python train.py --encoder_arch="mobilenet_v1" --model="image denoising autoencoder" --dataset="aerial photos of the United States (SatlasPretrain)" --decoder_widths=[48, 48, 96, 192] --grad_clip=5.0
Rows from block 8 of the encoder, named by matrix and row number. Each number is 200 + 40 x the weight over its row's rms, rounded and kept within 0 to 999. All counts start at 0. After the name is the row's rms in percent of the matrix's.
# conv: pointwise conv (encoder.blocks.8.conv.weight, 240x240x1x1), inputs 120-239
conv.45,074,231,206,176,213,211,178,208,333,197,236,215,276,197,214,194,216,197,208,221,182,236,255,212,216,216,214,182,175,220,215,310,204,236,179,197,221,213,196,250,311,196,325,237,151,216,212,208,209,183,190,206,191,222,314,245,214,175,184,218,243,215,219,187,206,290,207,340,190,243,200,196,190,187,193,122,159,179,252,202,183,228,218,187,221,208,218,195,183,226,210,208,190,206,273,183,209,206,254,301,235,171,217,212,196,202,272,241,205,247,262,235,258,249,193,210,213,204,246,309,189
conv.46,082,255,185,219,271,194,194,195,232,202,174,210,241,186,201,213,205,190,174,208,187,275,183,205,233,232,214,208,237,186,202,217,275,155,187,233,197,125,214,222,232,212,222,189,220,209,207,293,119,215,205,214,186,169,228,214,223,237,226,230,187,221,245,208,155,204,202,237,209,11,201,189,178,227,223,88,197,228,221,211,211,242,212,202,207,155,176,252,208,200,157,207,199,213,102,195,180,218,178,210,223,162,189,219,203,125,221,219,198,174,37,221,227,228,73,217,197,210,194,175,215
conv.47,189,188,208,196,192,197,207,202,79,201,205,181,203,201,196,207,215,210,232,196,181,200,191,204,189,190,212,203,208,194,199,38,182,190,198,203,199,143,181,199,102,193,44,214,185,195,192,190,198,177,199,198,182,202,28,189,201,221,193,155,200,188,229,200,199,78,188,64,187,126,199,200,204,197,188,228,215,168,215,194,204,229,195,194,203,220,193,181,203,194,207,196,206,178,144,207,170,207,208,216,203,260,202,193,204,136,85,191,216,212,123,173,212,189,150,199,198,195,187,130,191
conv.48,061,201,194,214,178,194,194,192,270,215,197,214,225,194,205,186,197,229,228,226,221,247,236,169,212,171,272,195,154,193,167,252,216,240,194,226,195,205,213,261,259,207,278,234,139,198,190,147,149,174,190,234,140,212,244,253,240,378,198,268,220,243,178,170,229,261,217,235,165,317,215,199,213,193,193,218,172,265,263,225,207,294,196,149,201,250,220,242,201,202,205,164,201,216,273,212,240,207,251,254,245,289,203,212,131,221,260,256,220,220,261,232,160,211,198,190,201,174,231,275,215
conv.49,142,173,213,198,199,194,203,204,82,201,196,201,189,202,196,195,213,197,235,190,173,215,196,188,190,206,211,197,218,201,206,61,185,216,196,206,198,116,183,192,109,200,58,206,205,201,203,168,191,185,193,212,207,208,46,175,194,249,195,154,212,193,230,199,197,70,186,68,210,111,192,205,211,191,211,274,175,161,213,186,201,219,218,210,205,220,198,168,192,196,220,197,194,190,132,198,181,200,222,235,211,272,196,188,154,137,74,196,209,210,148,190,209,204,165,196,202,224,189,154,202
conv.50,092,272,210,186,236,188,191,195,346,195,186,201,234,204,200,207,220,175,214,209,215,221,227,208,226,217,202,215,204,192,196,361,210,209,184,197,216,221,215,224,321,169,340,244,211,188,204,204,210,191,203,200,217,199,337,212,208,236,182,221,221,192,204,201,196,294,212,340,200,296,201,199,240,195,207,97,165,235,217,200,185,200,188,194,203,212,204,248,200,217,224,195,199,198,310,188,216,187,232,265,212,203,199,210,180,224,300,227,202,225,264,223,199,194,262,188,214,215,225,287,191
conv.51,188,199,197,197,180,198,201,197,72,188,196,205,195,194,204,196,203,194,242,187,182,199,182,198,188,196,197,192,202,204,209,46,168,182,192,198,202,131,195,201,106,204,39,201,192,202,190,175,195,188,197,195,178,204,52,182,189,196,194,146,204,177,210,198,208,75,202,50,202,124,197,203,193,201,188,241,204,166,223,209,201,220,206,206,204,217,200,158,198,201,220,201,194,203,150,191,174,204,211,217,207,256,203,182,197,120,64,169,192,210,136,182,221,203,158,197,199,195,193,133,203
conv.52,257,191,199,198,187,194,204,201,65,194,188,196,194,204,199,200,194,193,204,182,185,189,173,195,185,194,195,203,203,202,198,46,188,190,201,203,191,146,182,191,101,205,42,203,182,195,197,188,190,184,201,195,180,199,29,183,188,217,200,175,200,183,216,197,199,57,203,52,189,127,196,197,194,196,194,218,213,178,208,195,195,205,203,198,202,214,186,184,186,188,212,194,207,192,134,201,183,209,206,206,199,246,195,192,196,136,85,192,200,197,122,186,203,195,136,204,202,193,195,127,191
conv.53,104,265,201,198,191,218,194,192,312,183,189,222,222,206,193,193,202,218,214,205,202,216,224,204,231,203,202,188,182,217,182,326,204,228,204,198,221,215,224,204,300,187,347,239,210,197,205,218,240,212,204,203,220,221,330,225,202,192,188,235,206,196,201,223,201,306,205,329,189,279,195,202,218,206,198,75,176,216,225,177,192,210,197,209,209,204,217,242,188,210,195,190,174,193,324,195,198,208,206,272,205,198,200,210,211,224,306,232,191,221,266,215,197,236,252,170,205,201,240,305,206
conv.54,088,267,179,216,227,205,193,215,276,196,188,219,204,206,192,207,186,221,198,190,213,210,226,248,207,206,229,198,199,196,179,340,224,228,195,180,217,156,211,196,285,178,339,227,218,198,214,215,208,174,213,210,222,225,345,208,189,162,191,254,194,199,181,209,190,316,188,349,222,241,201,198,235,201,227,147,171,204,218,209,180,176,216,195,201,230,192,249,163,211,195,175,190,197,281,179,212,190,207,245,219,174,203,208,205,214,264,234,209,222,257,220,192,228,201,215,194,217,218,313,211
conv.55,054,123,209,186,271,201,181,205,258,199,233,241,323,189,182,184,206,165,193,224,236,227,242,143,163,232,202,196,175,193,227,256,281,265,193,186,168,239,231,270,292,180,204,206,154,202,195,198,39,134,190,183,212,172,206,232,187,240,210,198,187,224,212,183,175,226,173,224,180,269,228,160,214,191,182,177,159,209,263,217,176,171,221,198,229,208,217,254,205,200,212,209,183,247,136,220,246,206,207,267,208,348,195,172,163,192,237,238,182,224,245,239,282,174,269,172,200,156,226,305,182
conv.56,057,185,222,218,175,209,196,190,205,206,179,191,177,212,217,190,234,207,244,243,260,151,280,177,216,224,230,213,87,168,227,168,127,248,202,212,207,198,202,249,204,198,187,245,193,190,207,136,100,173,179,211,175,226,168,211,228,208,187,219,233,217,227,184,201,216,233,201,219,229,188,181,201,183,196,240,174,202,208,210,204,280,222,191,196,263,192,201,165,215,168,200,158,209,268,205,232,201,239,263,238,379,185,213,196,158,177,239,183,223,209,235,272,200,201,188,169,202,241,279,213
conv.57,064,161,210,210,267,206,203,196,180,213,144,193,122,192,173,191,109,235,204,214,269,149,203,174,226,213,235,185,228,212,196,188,152,273,184,195,205,167,161,267,203,193,158,217,199,193,179,146,123,203,208,215,227,212,153,233,188,431,234,191,209,219,169,200,192,184,185,165,222,305,234,190,176,207,209,93,207,213,248,185,202,265,229,194,227,209,178,247,124,206,235,179,211,191,319,205,237,244,235,230,203,285,203,230,217,202,163,247,215,219,233,231,153,208,146,215,191,243,240,308,185
conv.58,241,193,206,197,187,196,200,193,75,194,181,196,197,199,199,204,198,189,207,193,183,200,172,194,184,195,200,199,205,194,205,41,190,185,198,203,192,152,186,189,99,203,41,206,186,198,197,189,188,188,192,197,185,204,40,177,198,208,199,172,201,188,205,199,208,71,197,48,191,126,198,193,196,202,190,225,216,179,213,200,198,207,196,195,201,203,191,178,190,192,217,197,205,192,137,197,174,203,214,209,208,248,199,196,199,138,87,185,206,194,119,177,210,198,143,201,197,188,191,127,195
conv.59,075,301,207,184,224,195,200,199,331,201,186,195,232,200,209,231,198,218,195,238,203,239,244,237,219,200,214,199,186,204,212,317,246,222,211,171,186,208,184,213,322,195,331,246,196,195,185,220,181,169,209,214,207,231,305,207,213,219,201,203,249,199,228,213,209,310,214,328,185,287,163,191,255,204,225,122,186,255,225,177,198,210,201,192,197,251,210,260,200,244,184,193,224,208,303,190,207,198,217,266,219,223,225,212,166,237,270,243,187,247,275,199,227,210,283,192,204,220,248,312,204
conv.60,062,162,231,193,231,187,184,186,178,172,208,217,182,201,206,194,168,196,196,216,266,176,238,219,161,220,206,195,121,206,222,209,186,263,196,174,183,199,212,270,252,200,190,210,183,190,196,146,64,161,215,175,248,230,168,258,213,305,178,192,248,220,201,170,221,186,186,219,240,233,227,191,198,205,225,226,140,239,238,184,195,219,252,191,178,266,210,223,186,254,254,221,192,223,256,206,214,237,231,201,195,362,193,215,193,207,177,217,205,245,337,227,282,220,244,208,176,201,235,268,205
conv.61,067,215,217,232,236,203,225,199,290,153,196,212,262,224,193,202,204,170,213,196,211,220,216,168,207,195,204,203,112,203,206,275,236,264,227,185,225,203,194,237,314,203,262,231,198,206,186,184,153,170,205,199,224,224,292,209,183,187,180,213,227,194,237,189,199,320,196,345,232,281,182,199,209,227,184,160,185,239,264,185,190,244,255,221,206,248,227,231,191,210,230,211,172,231,292,211,207,185,253,264,227,249,204,226,172,204,270,198,206,248,269,230,288,215,241,192,215,230,225,303,211
conv.62,287,184,204,190,191,193,202,204,74,197,186,190,193,198,197,197,187,189,203,185,193,184,170,199,185,194,191,202,199,197,200,41,187,189,202,192,182,148,185,186,93,198,45,199,188,201,200,179,183,188,198,192,188,200,33,187,198,210,194,179,201,186,199,196,199,58,207,46,189,130,198,196,189,193,197,221,216,177,204,191,202,194,203,196,197,200,183,179,189,198,217,191,198,194,132,196,174,199,206,208,203,236,193,193,205,142,81,188,210,189,123,182,201,189,136,202,196,191,195,113,196
conv.63,067,203,174,190,275,215,194,200,200,204,199,165,248,199,189,191,132,207,222,259,232,193,208,186,202,217,247,197,191,214,179,145,94,234,195,192,184,242,212,191,228,201,140,158,173,190,157,99,131,189,197,189,241,223,143,236,226,175,218,207,138,215,202,215,203,141,186,137,185,142,240,184,228,203,157,204,166,134,185,204,231,151,238,176,197,147,178,181,180,211,171,201,184,189,84,212,235,204,141,268,171,334,210,198,208,118,131,248,198,186,214,253,199,159,221,180,169,143,236,249,179
conv.64,072,189,221,219,182,214,182,191,218,181,205,229,189,213,215,192,238,184,212,232,173,212,223,184,202,183,187,201,237,206,197,191,167,148,205,195,180,183,202,161,205,214,165,170,187,210,212,164,282,206,182,188,201,245,163,212,200,190,218,208,191,169,210,198,207,208,176,190,227,239,222,190,224,207,196,219,162,242,185,203,207,166,200,200,193,194,224,185,234,180,227,191,195,198,197,210,202,227,173,144,189,147,223,185,254,181,154,186,188,158,352,241,230,217,339,200,206,232,188,181,191
conv.65,069,326,211,163,216,228,195,210,292,191,222,196,239,191,200,188,224,177,193,196,208,222,243,207,214,251,225,207,195,209,193,301,217,214,190,205,236,219,229,240,257,171,312,248,208,198,224,194,170,153,193,193,219,228,301,194,234,201,176,238,226,191,198,205,208,279,195,303,244,281,182,193,196,170,184,100,149,214,224,158,207,239,202,202,217,201,197,227,210,229,99,198,199,202,309,194,232,176,217,298,225,244,206,203,177,233,271,221,198,232,262,230,235,234,274,171,216,220,238,303,203
conv.66,147,241,206,204,218,194,191,202,335,203,195,195,238,203,202,203,214,203,193,206,190,217,231,212,213,197,216,205,191,205,202,342,219,205,199,197,221,232,209,205,312,199,352,228,209,200,200,222,244,200,198,201,212,204,360,221,199,198,193,228,211,190,189,205,209,335,185,340,207,275,198,201,217,197,200,123,188,230,215,202,199,219,217,202,201,203,210,238,184,204,189,197,188,187,295,214,193,200,203,213,216,180,199,198,197,234,300,213,185,222,266,218,199,217,255,190,203,202,218,313,212
conv.67,091,230,209,199,208,209,204,195,117,193,189,172,170,215,205,194,217,184,243,175,194,207,237,200,166,189,224,192,189,208,194,50,172,250,202,221,205,169,198,233,132,202,73,221,209,185,201,161,173,181,198,189,177,217,64,194,182,295,199,141,211,166,207,198,197,97,175,90,184,154,199,192,202,201,208,235,199,209,216,195,182,232,187,197,201,225,201,212,198,198,212,184,197,169,155,203,196,194,219,239,210,311,197,198,134,146,108,223,196,235,164,143,226,189,167,190,203,172,206,200,188
conv.68,061,164,198,210,176,202,172,184,223,205,235,169,251,190,198,221,222,193,205,221,151,199,269,174,188,164,268,203,133,189,202,235,230,242,174,195,202,241,175,249,308,209,237,220,166,195,169,186,66,154,203,191,128,233,215,210,160,231,190,187,220,198,224,194,198,269,228,260,184,219,173,216,190,184,178,225,176,190,252,183,196,257,202,205,182,266,166,242,182,225,218,176,179,171,259,174,240,224,241,268,219,332,197,212,188,185,222,250,177,225,268,224,240,208,188,163,208,182,233,296,200
conv.69,096,242,206,195,222,207,191,214,319,201,205,177,254,204,193,211,234,195,192,209,203,255,233,180,224,223,218,194,165,212,197,322,220,230,190,185,222,213,184,240,321,177,334,239,181,209,194,222,206,185,206,209,194,215,321,217,184,241,182,217,220,209,211,227,207,326,216,336,209,281,191,194,224,200,209,102,177,210,217,213,183,228,245,191,214,221,206,237,182,211,203,186,183,189,314,212,210,205,210,287,214,217,198,211,218,210,298,226,190,244,272,214,186,225,228,199,199,206,237,294,187
conv.70,068,279,172,207,211,188,198,187,286,206,156,210,229,201,203,194,207,192,193,212,205,191,265,222,213,200,203,183,172,195,210,279,230,281,189,181,207,221,195,235,286,206,301,224,213,198,183,209,138,161,183,182,199,222,295,206,231,191,153,214,214,211,245,203,208,300,220,307,221,280,178,204,207,207,189,152,164,224,196,222,217,249,194,176,213,201,199,265,176,202,184,207,172,201,314,179,213,157,204,283,195,239,198,215,246,225,282,257,195,227,300,214,277,265,297,179,193,255,210,296,227
conv.71,075,235,199,186,254,200,207,212,295,185,196,181,271,200,196,208,225,186,223,239,211,257,262,227,201,251,238,229,177,222,216,304,238,224,174,192,213,240,182,237,294,198,277,260,198,211,206,246,200,193,216,207,250,223,314,223,210,186,174,224,234,203,247,202,215,295,180,337,197,292,200,202,211,210,209,158,174,236,244,201,215,235,224,197,218,225,203,274,185,206,204,196,180,197,289,208,209,222,241,284,231,222,193,199,164,201,251,227,183,235,263,212,288,230,203,202,216,222,237,305,212
conv.72,073,234,202,199,199,193,221,183,331,208,167,207,291,190,217,197,216,214,197,225,249,252,281,180,201,232,215,218,149,214,205,284,245,242,200,179,232,232,194,261,324,198,301,254,197,193,184,233,136,147,185,192,214,241,301,218,206,183,177,256,219,210,218,213,216,238,216,306,163,280,196,199,212,209,222,248,165,229,233,166,228,266,232,190,185,220,215,267,189,227,178,207,182,192,202,218,229,172,225,285,214,232,201,185,186,212,252,228,218,251,244,238,268,204,254,206,204,208,222,323,181
conv.73,161,180,199,197,200,203,190,198,61,194,189,226,197,196,197,187,194,176,216,199,192,188,157,189,181,197,205,215,223,200,206,105,218,226,208,186,202,132,200,173,67,190,92,199,194,203,191,156,215,193,192,208,180,207,86,178,200,222,174,141,201,165,214,201,206,93,240,66,210,148,202,198,187,197,195,318,201,157,216,180,191,207,195,190,209,217,199,190,184,204,215,193,187,210,195,196,199,220,205,216,209,372,189,176,155,91,80,176,210,209,107,167,207,198,190,197,189,209,182,127,191
conv.74,062,177,226,191,195,209,198,206,279,192,180,174,252,219,185,167,214,212,213,224,212,153,274,173,165,207,276,197,165,217,225,162,131,247,216,213,223,228,172,229,238,174,177,220,173,177,180,152,93,186,216,209,169,230,161,226,188,258,213,213,241,192,205,185,175,200,219,187,172,240,183,182,172,217,183,160,180,229,255,186,221,253,209,204,189,229,175,229,179,199,202,218,159,180,223,178,207,216,228,242,192,328,199,216,145,155,199,257,228,214,249,210,253,233,229,206,178,162,233,271,211
conv.75,057,186,210,213,265,224,201,178,264,198,254,204,255,175,215,216,223,216,205,234,245,208,271,215,234,234,236,208,111,206,205,234,215,250,205,184,203,234,197,244,233,165,198,264,184,172,191,157,144,187,202,203,226,230,241,212,216,248,169,214,223,178,205,216,214,248,232,244,182,283,216,208,154,188,202,179,174,193,212,186,206,264,250,185,193,236,199,236,208,226,162,190,197,196,291,202,221,146,249,323,240,279,188,185,161,159,212,233,192,217,200,222,268,198,292,189,208,197,229,323,214
conv.76,065,154,208,172,188,202,205,180,91,207,222,181,215,169,215,198,181,208,219,198,217,224,103,166,231,200,227,204,216,187,224,151,176,161,211,198,234,254,185,263,124,195,124,219,200,200,193,116,146,212,208,205,186,193,132,198,195,263,276,104,220,240,178,204,196,153,198,134,198,171,184,206,128,200,183,257,147,131,236,205,169,165,158,214,245,206,174,212,201,207,219,205,197,158,231,195,204,195,231,230,225,263,200,202,219,239,209,231,179,228,262,215,185,198,133,211,179,193,224,197,224
conv.77,070,250,222,176,232,199,203,196,337,203,232,203,245,210,177,211,220,210,196,238,207,250,241,197,243,178,236,188,202,204,225,288,234,224,199,224,224,202,204,239,306,187,296,236,195,195,222,225,176,185,204,201,217,219,303,242,191,233,171,207,209,168,204,233,203,291,186,323,229,273,204,207,177,189,183,171,171,225,207,189,202,246,221,223,196,253,195,250,164,209,222,190,192,186,290,228,228,212,240,296,253,258,202,213,172,231,250,231,214,232,259,207,241,199,195,181,210,205,252,305,213
conv.78,056,209,173,196,219,204,218,195,252,191,163,209,154,205,185,199,164,203,204,222,213,121,235,214,215,287,288,204,220,207,185,234,196,241,235,212,242,227,175,252,263,197,206,291,189,202,210,184,37,141,175,211,242,216,214,213,234,232,210,245,207,203,128,202,210,258,213,243,239,291,209,214,160,168,179,207,136,179,241,156,261,203,232,182,203,284,175,184,221,227,221,181,164,182,257,218,212,178,198,359,217,279,195,219,149,202,210,234,216,263,271,204,228,214,268,185,202,201,233,302,191
conv.79,059,235,186,203,165,192,186,243,265,178,253,176,162,185,176,189,252,219,202,190,194,131,264,195,232,214,233,198,180,205,199,279,238,234,226,173,216,175,199,223,233,217,254,242,189,196,212,184,64,212,196,215,231,208,230,193,187,212,211,240,210,177,165,192,204,250,175,212,250,281,203,204,217,198,183,131,179,203,222,191,209,201,246,214,171,241,217,207,166,252,197,210,170,198,287,196,239,164,221,321,200,246,221,191,197,207,249,241,210,251,240,188,158,161,228,193,182,220,257,332,196
conv.80,060,244,192,208,260,197,207,196,254,198,225,194,161,203,182,208,206,209,208,221,244,156,241,231,217,253,252,194,177,217,186,237,237,275,177,209,228,213,181,219,268,188,257,194,210,202,176,215,84,174,200,222,234,222,259,215,216,217,186,222,211,177,207,176,182,277,205,267,231,249,196,189,212,182,217,175,144,234,223,211,183,259,220,191,192,225,207,243,197,209,196,170,183,204,287,187,219,169,248,311,232,313,197,205,172,227,256,224,210,225,276,245,202,206,230,208,204,206,238,289,192
conv.81,076,244,175,200,220,196,209,198,314,213,211,208,263,182,207,210,192,170,183,217,225,204,235,217,221,234,196,217,140,203,172,310,216,230,216,173,205,217,207,253,323,192,324,228,202,206,205,198,143,193,216,192,239,218,298,223,183,190,191,235,205,173,193,234,198,292,234,306,208,242,174,197,177,189,195,119,174,235,232,188,182,220,218,195,190,227,207,207,189,237,162,186,220,190,297,145,231,187,219,276,198,201,193,199,174,226,288,206,213,222,278,203,223,200,276,178,227,204,218,309,177
conv.82,068,308,212,168,233,202,202,186,282,192,187,226,224,211,195,189,188,195,203,226,203,167,230,237,201,261,219,208,144,221,196,277,175,257,209,225,210,244,227,195,292,190,283,247,212,181,195,191,180,166,211,208,249,230,277,186,206,228,196,280,240,150,195,187,188,289,207,273,196,279,191,197,178,197,189,137,172,206,218,181,216,242,214,171,187,208,194,187,185,199,242,163,205,222,283,188,206,212,207,290,211,239,200,214,199,197,241,244,200,248,259,200,226,212,248,165,198,176,223,299,178
conv.83,081,274,193,212,210,209,190,217,278,232,232,193,216,208,228,193,190,204,216,223,221,233,230,212,215,202,223,209,172,233,188,298,233,220,191,191,243,168,204,232,270,183,346,247,223,196,214,224,205,230,200,216,233,240,343,205,221,188,172,241,224,198,182,214,211,288,208,354,204,270,197,227,209,191,234,204,173,219,206,221,203,217,192,201,184,211,227,229,213,199,149,206,154,176,288,205,212,193,211,231,215,194,215,231,201,194,258,219,182,231,247,218,210,243,213,183,197,218,233,303,227
conv.84,068,276,186,189,253,188,180,212,314,235,172,199,216,212,197,204,190,205,211,214,244,203,258,213,208,238,227,221,179,209,235,302,230,216,201,182,187,196,210,200,275,194,322,232,231,199,173,220,126,186,191,186,240,197,321,215,205,189,197,224,245,216,191,224,180,284,235,303,218,303,214,177,218,201,181,131,182,230,217,169,190,251,180,180,184,234,209,232,166,247,175,206,171,215,298,205,230,190,228,281,200,237,200,195,188,213,267,249,206,214,263,218,225,241,259,190,195,242,229,310,191
conv.85,066,235,199,202,280,188,203,181,264,194,185,226,277,214,223,202,207,196,200,223,215,308,237,169,247,222,163,206,158,224,193,290,220,248,182,217,220,189,200,269,285,197,246,237,196,216,214,215,135,192,200,212,241,223,273,215,211,221,164,222,236,230,189,238,203,293,211,295,222,286,166,176,190,190,223,251,170,251,229,183,198,214,212,165,210,199,212,240,169,208,213,204,179,219,300,165,220,205,225,286,204,256,194,175,184,212,236,259,209,231,262,173,216,214,230,195,212,227,208,340,221
conv.86,081,261,199,181,205,199,177,178,316,184,200,193,258,213,196,199,201,204,129,225,227,288,254,224,230,185,202,196,184,213,228,307,207,247,192,199,216,227,204,221,324,197,317,256,203,196,212,218,158,186,190,204,237,211,316,218,200,195,190,191,224,189,222,207,187,295,192,339,236,271,179,200,193,194,210,135,202,217,227,205,209,238,216,205,192,218,238,268,184,216,196,187,206,191,295,180,215,205,210,293,208,212,222,207,185,222,283,206,198,231,272,210,217,213,260,194,200,229,245,305,209
conv.87,055,236,154,207,173,176,182,195,270,188,205,201,161,207,206,216,205,188,228,163,253,171,252,191,216,178,231,191,137,203,172,220,193,196,198,125,174,200,227,248,273,213,266,228,190,183,143,173,73,174,228,178,191,198,252,238,170,351,194,243,200,235,198,162,210,227,230,249,192,270,248,217,244,204,186,227,173,217,223,220,182,294,201,142,168,256,210,197,188,203,190,213,243,215,280,213,238,215,238,295,222,299,197,190,163,245,219,227,189,230,271,211,222,202,192,206,219,185,223,310,232
conv.88,072,252,212,192,253,160,194,204,320,202,207,180,250,181,202,206,251,207,189,221,241,184,259,169,217,217,216,195,153,199,202,300,213,271,189,214,205,234,185,258,319,192,305,256,174,196,180,197,168,182,187,193,193,221,301,197,196,253,190,282,219,185,200,218,197,285,201,273,195,292,194,196,183,213,182,121,181,232,238,168,209,218,212,168,220,193,202,225,171,220,237,222,208,202,281,177,212,208,229,292,203,237,197,202,220,222,276,247,211,240,265,195,239,192,197,185,209,211,208,304,228
conv.89,064,257,200,212,260,218,208,209,283,200,183,191,269,222,223,195,235,195,222,228,269,118,272,154,237,253,229,217,166,242,181,291,190,261,186,208,182,250,189,264,327,196,251,240,189,196,197,226,166,176,210,207,205,231,268,217,199,202,174,263,242,175,241,221,245,246,233,292,150,298,161,184,225,220,223,152,174,229,266,163,184,202,226,166,201,220,212,271,188,230,151,187,220,215,228,193,200,213,231,204,211,268,233,199,193,209,254,212,223,241,262,199,277,201,268,181,229,212,222,288,213
conv.90,066,187,224,202,192,184,214,189,311,189,207,216,258,202,204,198,216,193,219,243,216,258,272,203,255,213,260,208,141,199,222,260,212,261,189,199,188,216,205,233,320,201,268,255,177,191,201,202,173,191,204,187,210,163,306,209,230,193,214,259,233,186,243,210,227,291,216,305,186,320,205,195,193,200,207,131,169,214,237,165,199,246,206,207,187,240,234,233,177,210,266,213,176,206,271,186,207,216,224,273,189,268,205,207,146,223,267,240,197,240,252,209,254,217,272,211,197,176,250,319,228
conv.91,101,222,201,184,207,193,206,199,323,194,215,201,251,208,199,200,175,214,202,216,216,232,240,205,193,178,238,203,210,206,198,322,229,209,203,190,226,224,188,215,318,192,333,211,205,199,214,214,178,174,202,191,215,231,345,218,178,237,197,192,225,214,213,221,210,305,206,343,202,298,187,201,210,194,220,104,186,237,239,184,206,209,205,208,209,210,195,224,209,214,191,198,194,186,275,192,214,208,235,276,208,217,193,184,186,231,288,232,186,228,258,227,225,194,245,208,208,195,218,324,197
conv.92,246,193,205,193,194,201,201,202,73,192,191,194,191,204,193,201,194,191,200,187,182,194,180,200,182,201,197,200,202,196,195,37,186,190,200,195,188,146,181,191,91,203,41,201,188,194,198,175,186,183,197,200,192,204,35,183,200,210,195,179,206,186,208,197,199,65,199,47,198,129,197,200,196,196,195,231,213,178,198,193,193,209,200,191,200,214,192,179,189,202,220,196,198,195,137,196,174,212,212,208,202,244,189,198,194,138,86,190,207,195,125,178,209,193,135,202,198,205,191,118,200
conv.93,094,198,219,224,203,187,193,196,214,220,185,216,204,215,211,207,233,191,196,208,179,216,225,204,186,202,197,196,219,182,171,168,166,158,215,199,235,317,193,179,228,221,209,168,229,219,184,206,229,233,202,208,203,200,221,205,230,176,194,228,204,195,227,201,211,231,164,210,204,186,195,196,228,203,208,45,234,242,172,195,190,203,201,201,198,185,188,197,239,183,147,217,231,205,170,200,185,186,211,168,193,208,205,200,207,134,182,187,191,169,64,204,221,167,206,200,197,203,211,143,203
conv.94,079,283,207,212,214,204,207,194,268,203,236,196,263,219,184,192,195,187,221,202,206,231,267,233,201,186,231,211,172,184,187,321,229,241,176,172,224,185,190,220,292,209,323,259,208,205,202,216,155,210,205,203,203,213,337,202,194,228,167,266,230,190,199,233,198,289,194,365,232,282,193,191,212,200,233,145,162,236,218,185,232,243,200,171,211,210,212,236,199,211,192,212,175,206,278,185,202,189,226,310,220,205,225,198,149,215,274,225,209,227,270,233,222,231,300,188,226,224,248,293,214
conv.95,152,223,204,202,235,209,206,207,318,210,202,218,199,193,207,188,196,197,205,214,214,211,218,209,217,217,197,208,188,201,207,329,212,214,196,195,219,196,213,210,291,197,348,228,210,201,202,204,223,206,200,207,214,204,373,207,193,186,199,215,223,199,199,215,204,320,197,342,223,256,190,204,206,204,216,141,191,214,209,205,213,198,199,210,203,213,217,223,206,209,189,210,199,205,260,195,227,200,201,191,204,151,204,215,205,211,300,217,194,212,264,207,207,211,238,202,202,215,220,330,195
conv.96,060,216,228,168,243,197,199,212,230,213,202,197,269,185,204,188,250,261,220,246,210,179,269,186,188,200,237,184,93,215,181,205,186,234,197,170,213,274,196,241,270,180,199,255,169,201,186,172,110,169,240,211,213,224,234,223,234,303,155,209,228,173,242,225,208,257,237,227,193,265,156,192,183,210,224,201,167,253,235,193,187,286,225,187,196,246,174,245,158,218,237,197,195,158,241,221,189,196,191,262,206,314,203,228,147,153,250,233,178,267,231,213,272,144,164,143,174,184,279,300,189
conv.97,061,260,215,191,180,207,184,196,260,199,183,182,262,197,194,182,202,205,244,234,193,245,270,151,210,222,180,185,222,232,210,271,235,245,209,194,224,234,188,236,279,206,277,227,175,176,183,211,107,165,197,193,215,200,236,233,207,180,191,210,248,195,221,190,193,259,227,313,264,261,182,170,152,180,175,201,140,193,228,182,202,221,225,188,229,210,157,228,162,172,174,200,197,199,250,190,230,152,258,290,231,294,210,203,205,196,273,232,183,220,259,237,199,218,273,194,201,175,244,315,182
conv.98,063,269,225,213,255,197,229,195,277,217,205,192,233,204,221,206,252,210,188,280,209,237,274,176,230,252,262,216,219,201,220,263,238,229,207,215,202,248,191,254,315,192,259,225,184,230,177,218,192,186,206,191,225,220,251,215,184,266,147,264,231,216,210,205,208,278,213,245,215,227,175,179,189,204,163,183,165,217,254,177,195,263,227,164,208,213,187,222,166,212,173,201,178,190,282,161,199,189,235,304,224,290,221,183,204,175,224,256,233,253,260,227,231,234,205,201,180,237,223,326,194
conv.99,055,158,223,215,243,178,192,213,253,186,194,214,211,212,177,153,307,191,170,209,235,137,264,157,174,198,244,180,145,207,184,232,213,254,192,178,216,198,200,248,238,201,223,241,150,195,200,212,29,152,193,186,205,222,201,223,207,236,186,226,171,199,201,194,189,229,239,256,203,281,219,156,164,172,197,222,140,242,218,176,199,208,235,196,195,256,194,246,187,237,186,193,209,204,293,201,237,184,222,322,231,318,202,185,164,195,228,229,199,229,272,234,264,215,262,177,201,217,250,282,205
conv.100,063,250,202,200,236,225,195,183,301,198,197,197,279,217,195,233,211,184,196,194,229,174,250,179,220,243,238,218,159,218,216,294,221,269,180,204,225,226,209,224,299,204,294,225,155,174,214,200,225,201,217,174,203,213,285,220,174,167,204,249,217,189,163,202,204,274,232,286,193,255,194,191,188,218,189,133,157,223,267,191,207,178,249,197,178,220,186,218,176,186,151,197,196,202,284,200,205,189,219,293,222,238,183,185,168,194,246,241,209,229,262,218,208,211,226,161,195,199,219,308,190
conv.101,072,252,186,184,230,194,202,200,298,196,217,193,257,191,196,214,225,205,222,253,223,272,252,199,209,248,221,215,149,192,212,264,211,237,203,194,239,235,210,259,326,202,307,248,165,202,186,211,187,227,211,194,245,206,305,228,198,178,168,267,201,185,241,193,215,275,177,303,174,288,206,210,188,190,226,144,175,227,253,183,210,220,225,206,213,236,227,191,194,223,178,197,205,191,252,198,215,215,249,287,218,267,196,209,177,230,258,243,204,229,266,214,254,227,210,195,217,193,237,306,230
conv.102,078,249,229,202,200,199,195,185,337,211,206,228,269,187,190,202,200,184,204,226,233,236,270,193,210,218,231,214,139,225,211,292,208,254,209,205,229,232,210,230,328,193,326,241,197,200,244,225,225,166,208,194,226,211,313,250,222,172,170,311,231,191,208,199,202,285,210,317,197,258,177,205,172,215,209,105,167,177,239,199,197,216,216,206,207,235,201,186,187,232,176,207,164,206,286,199,225,221,235,268,225,270,198,205,223,212,258,220,189,231,258,237,232,205,246,216,199,211,242,307,206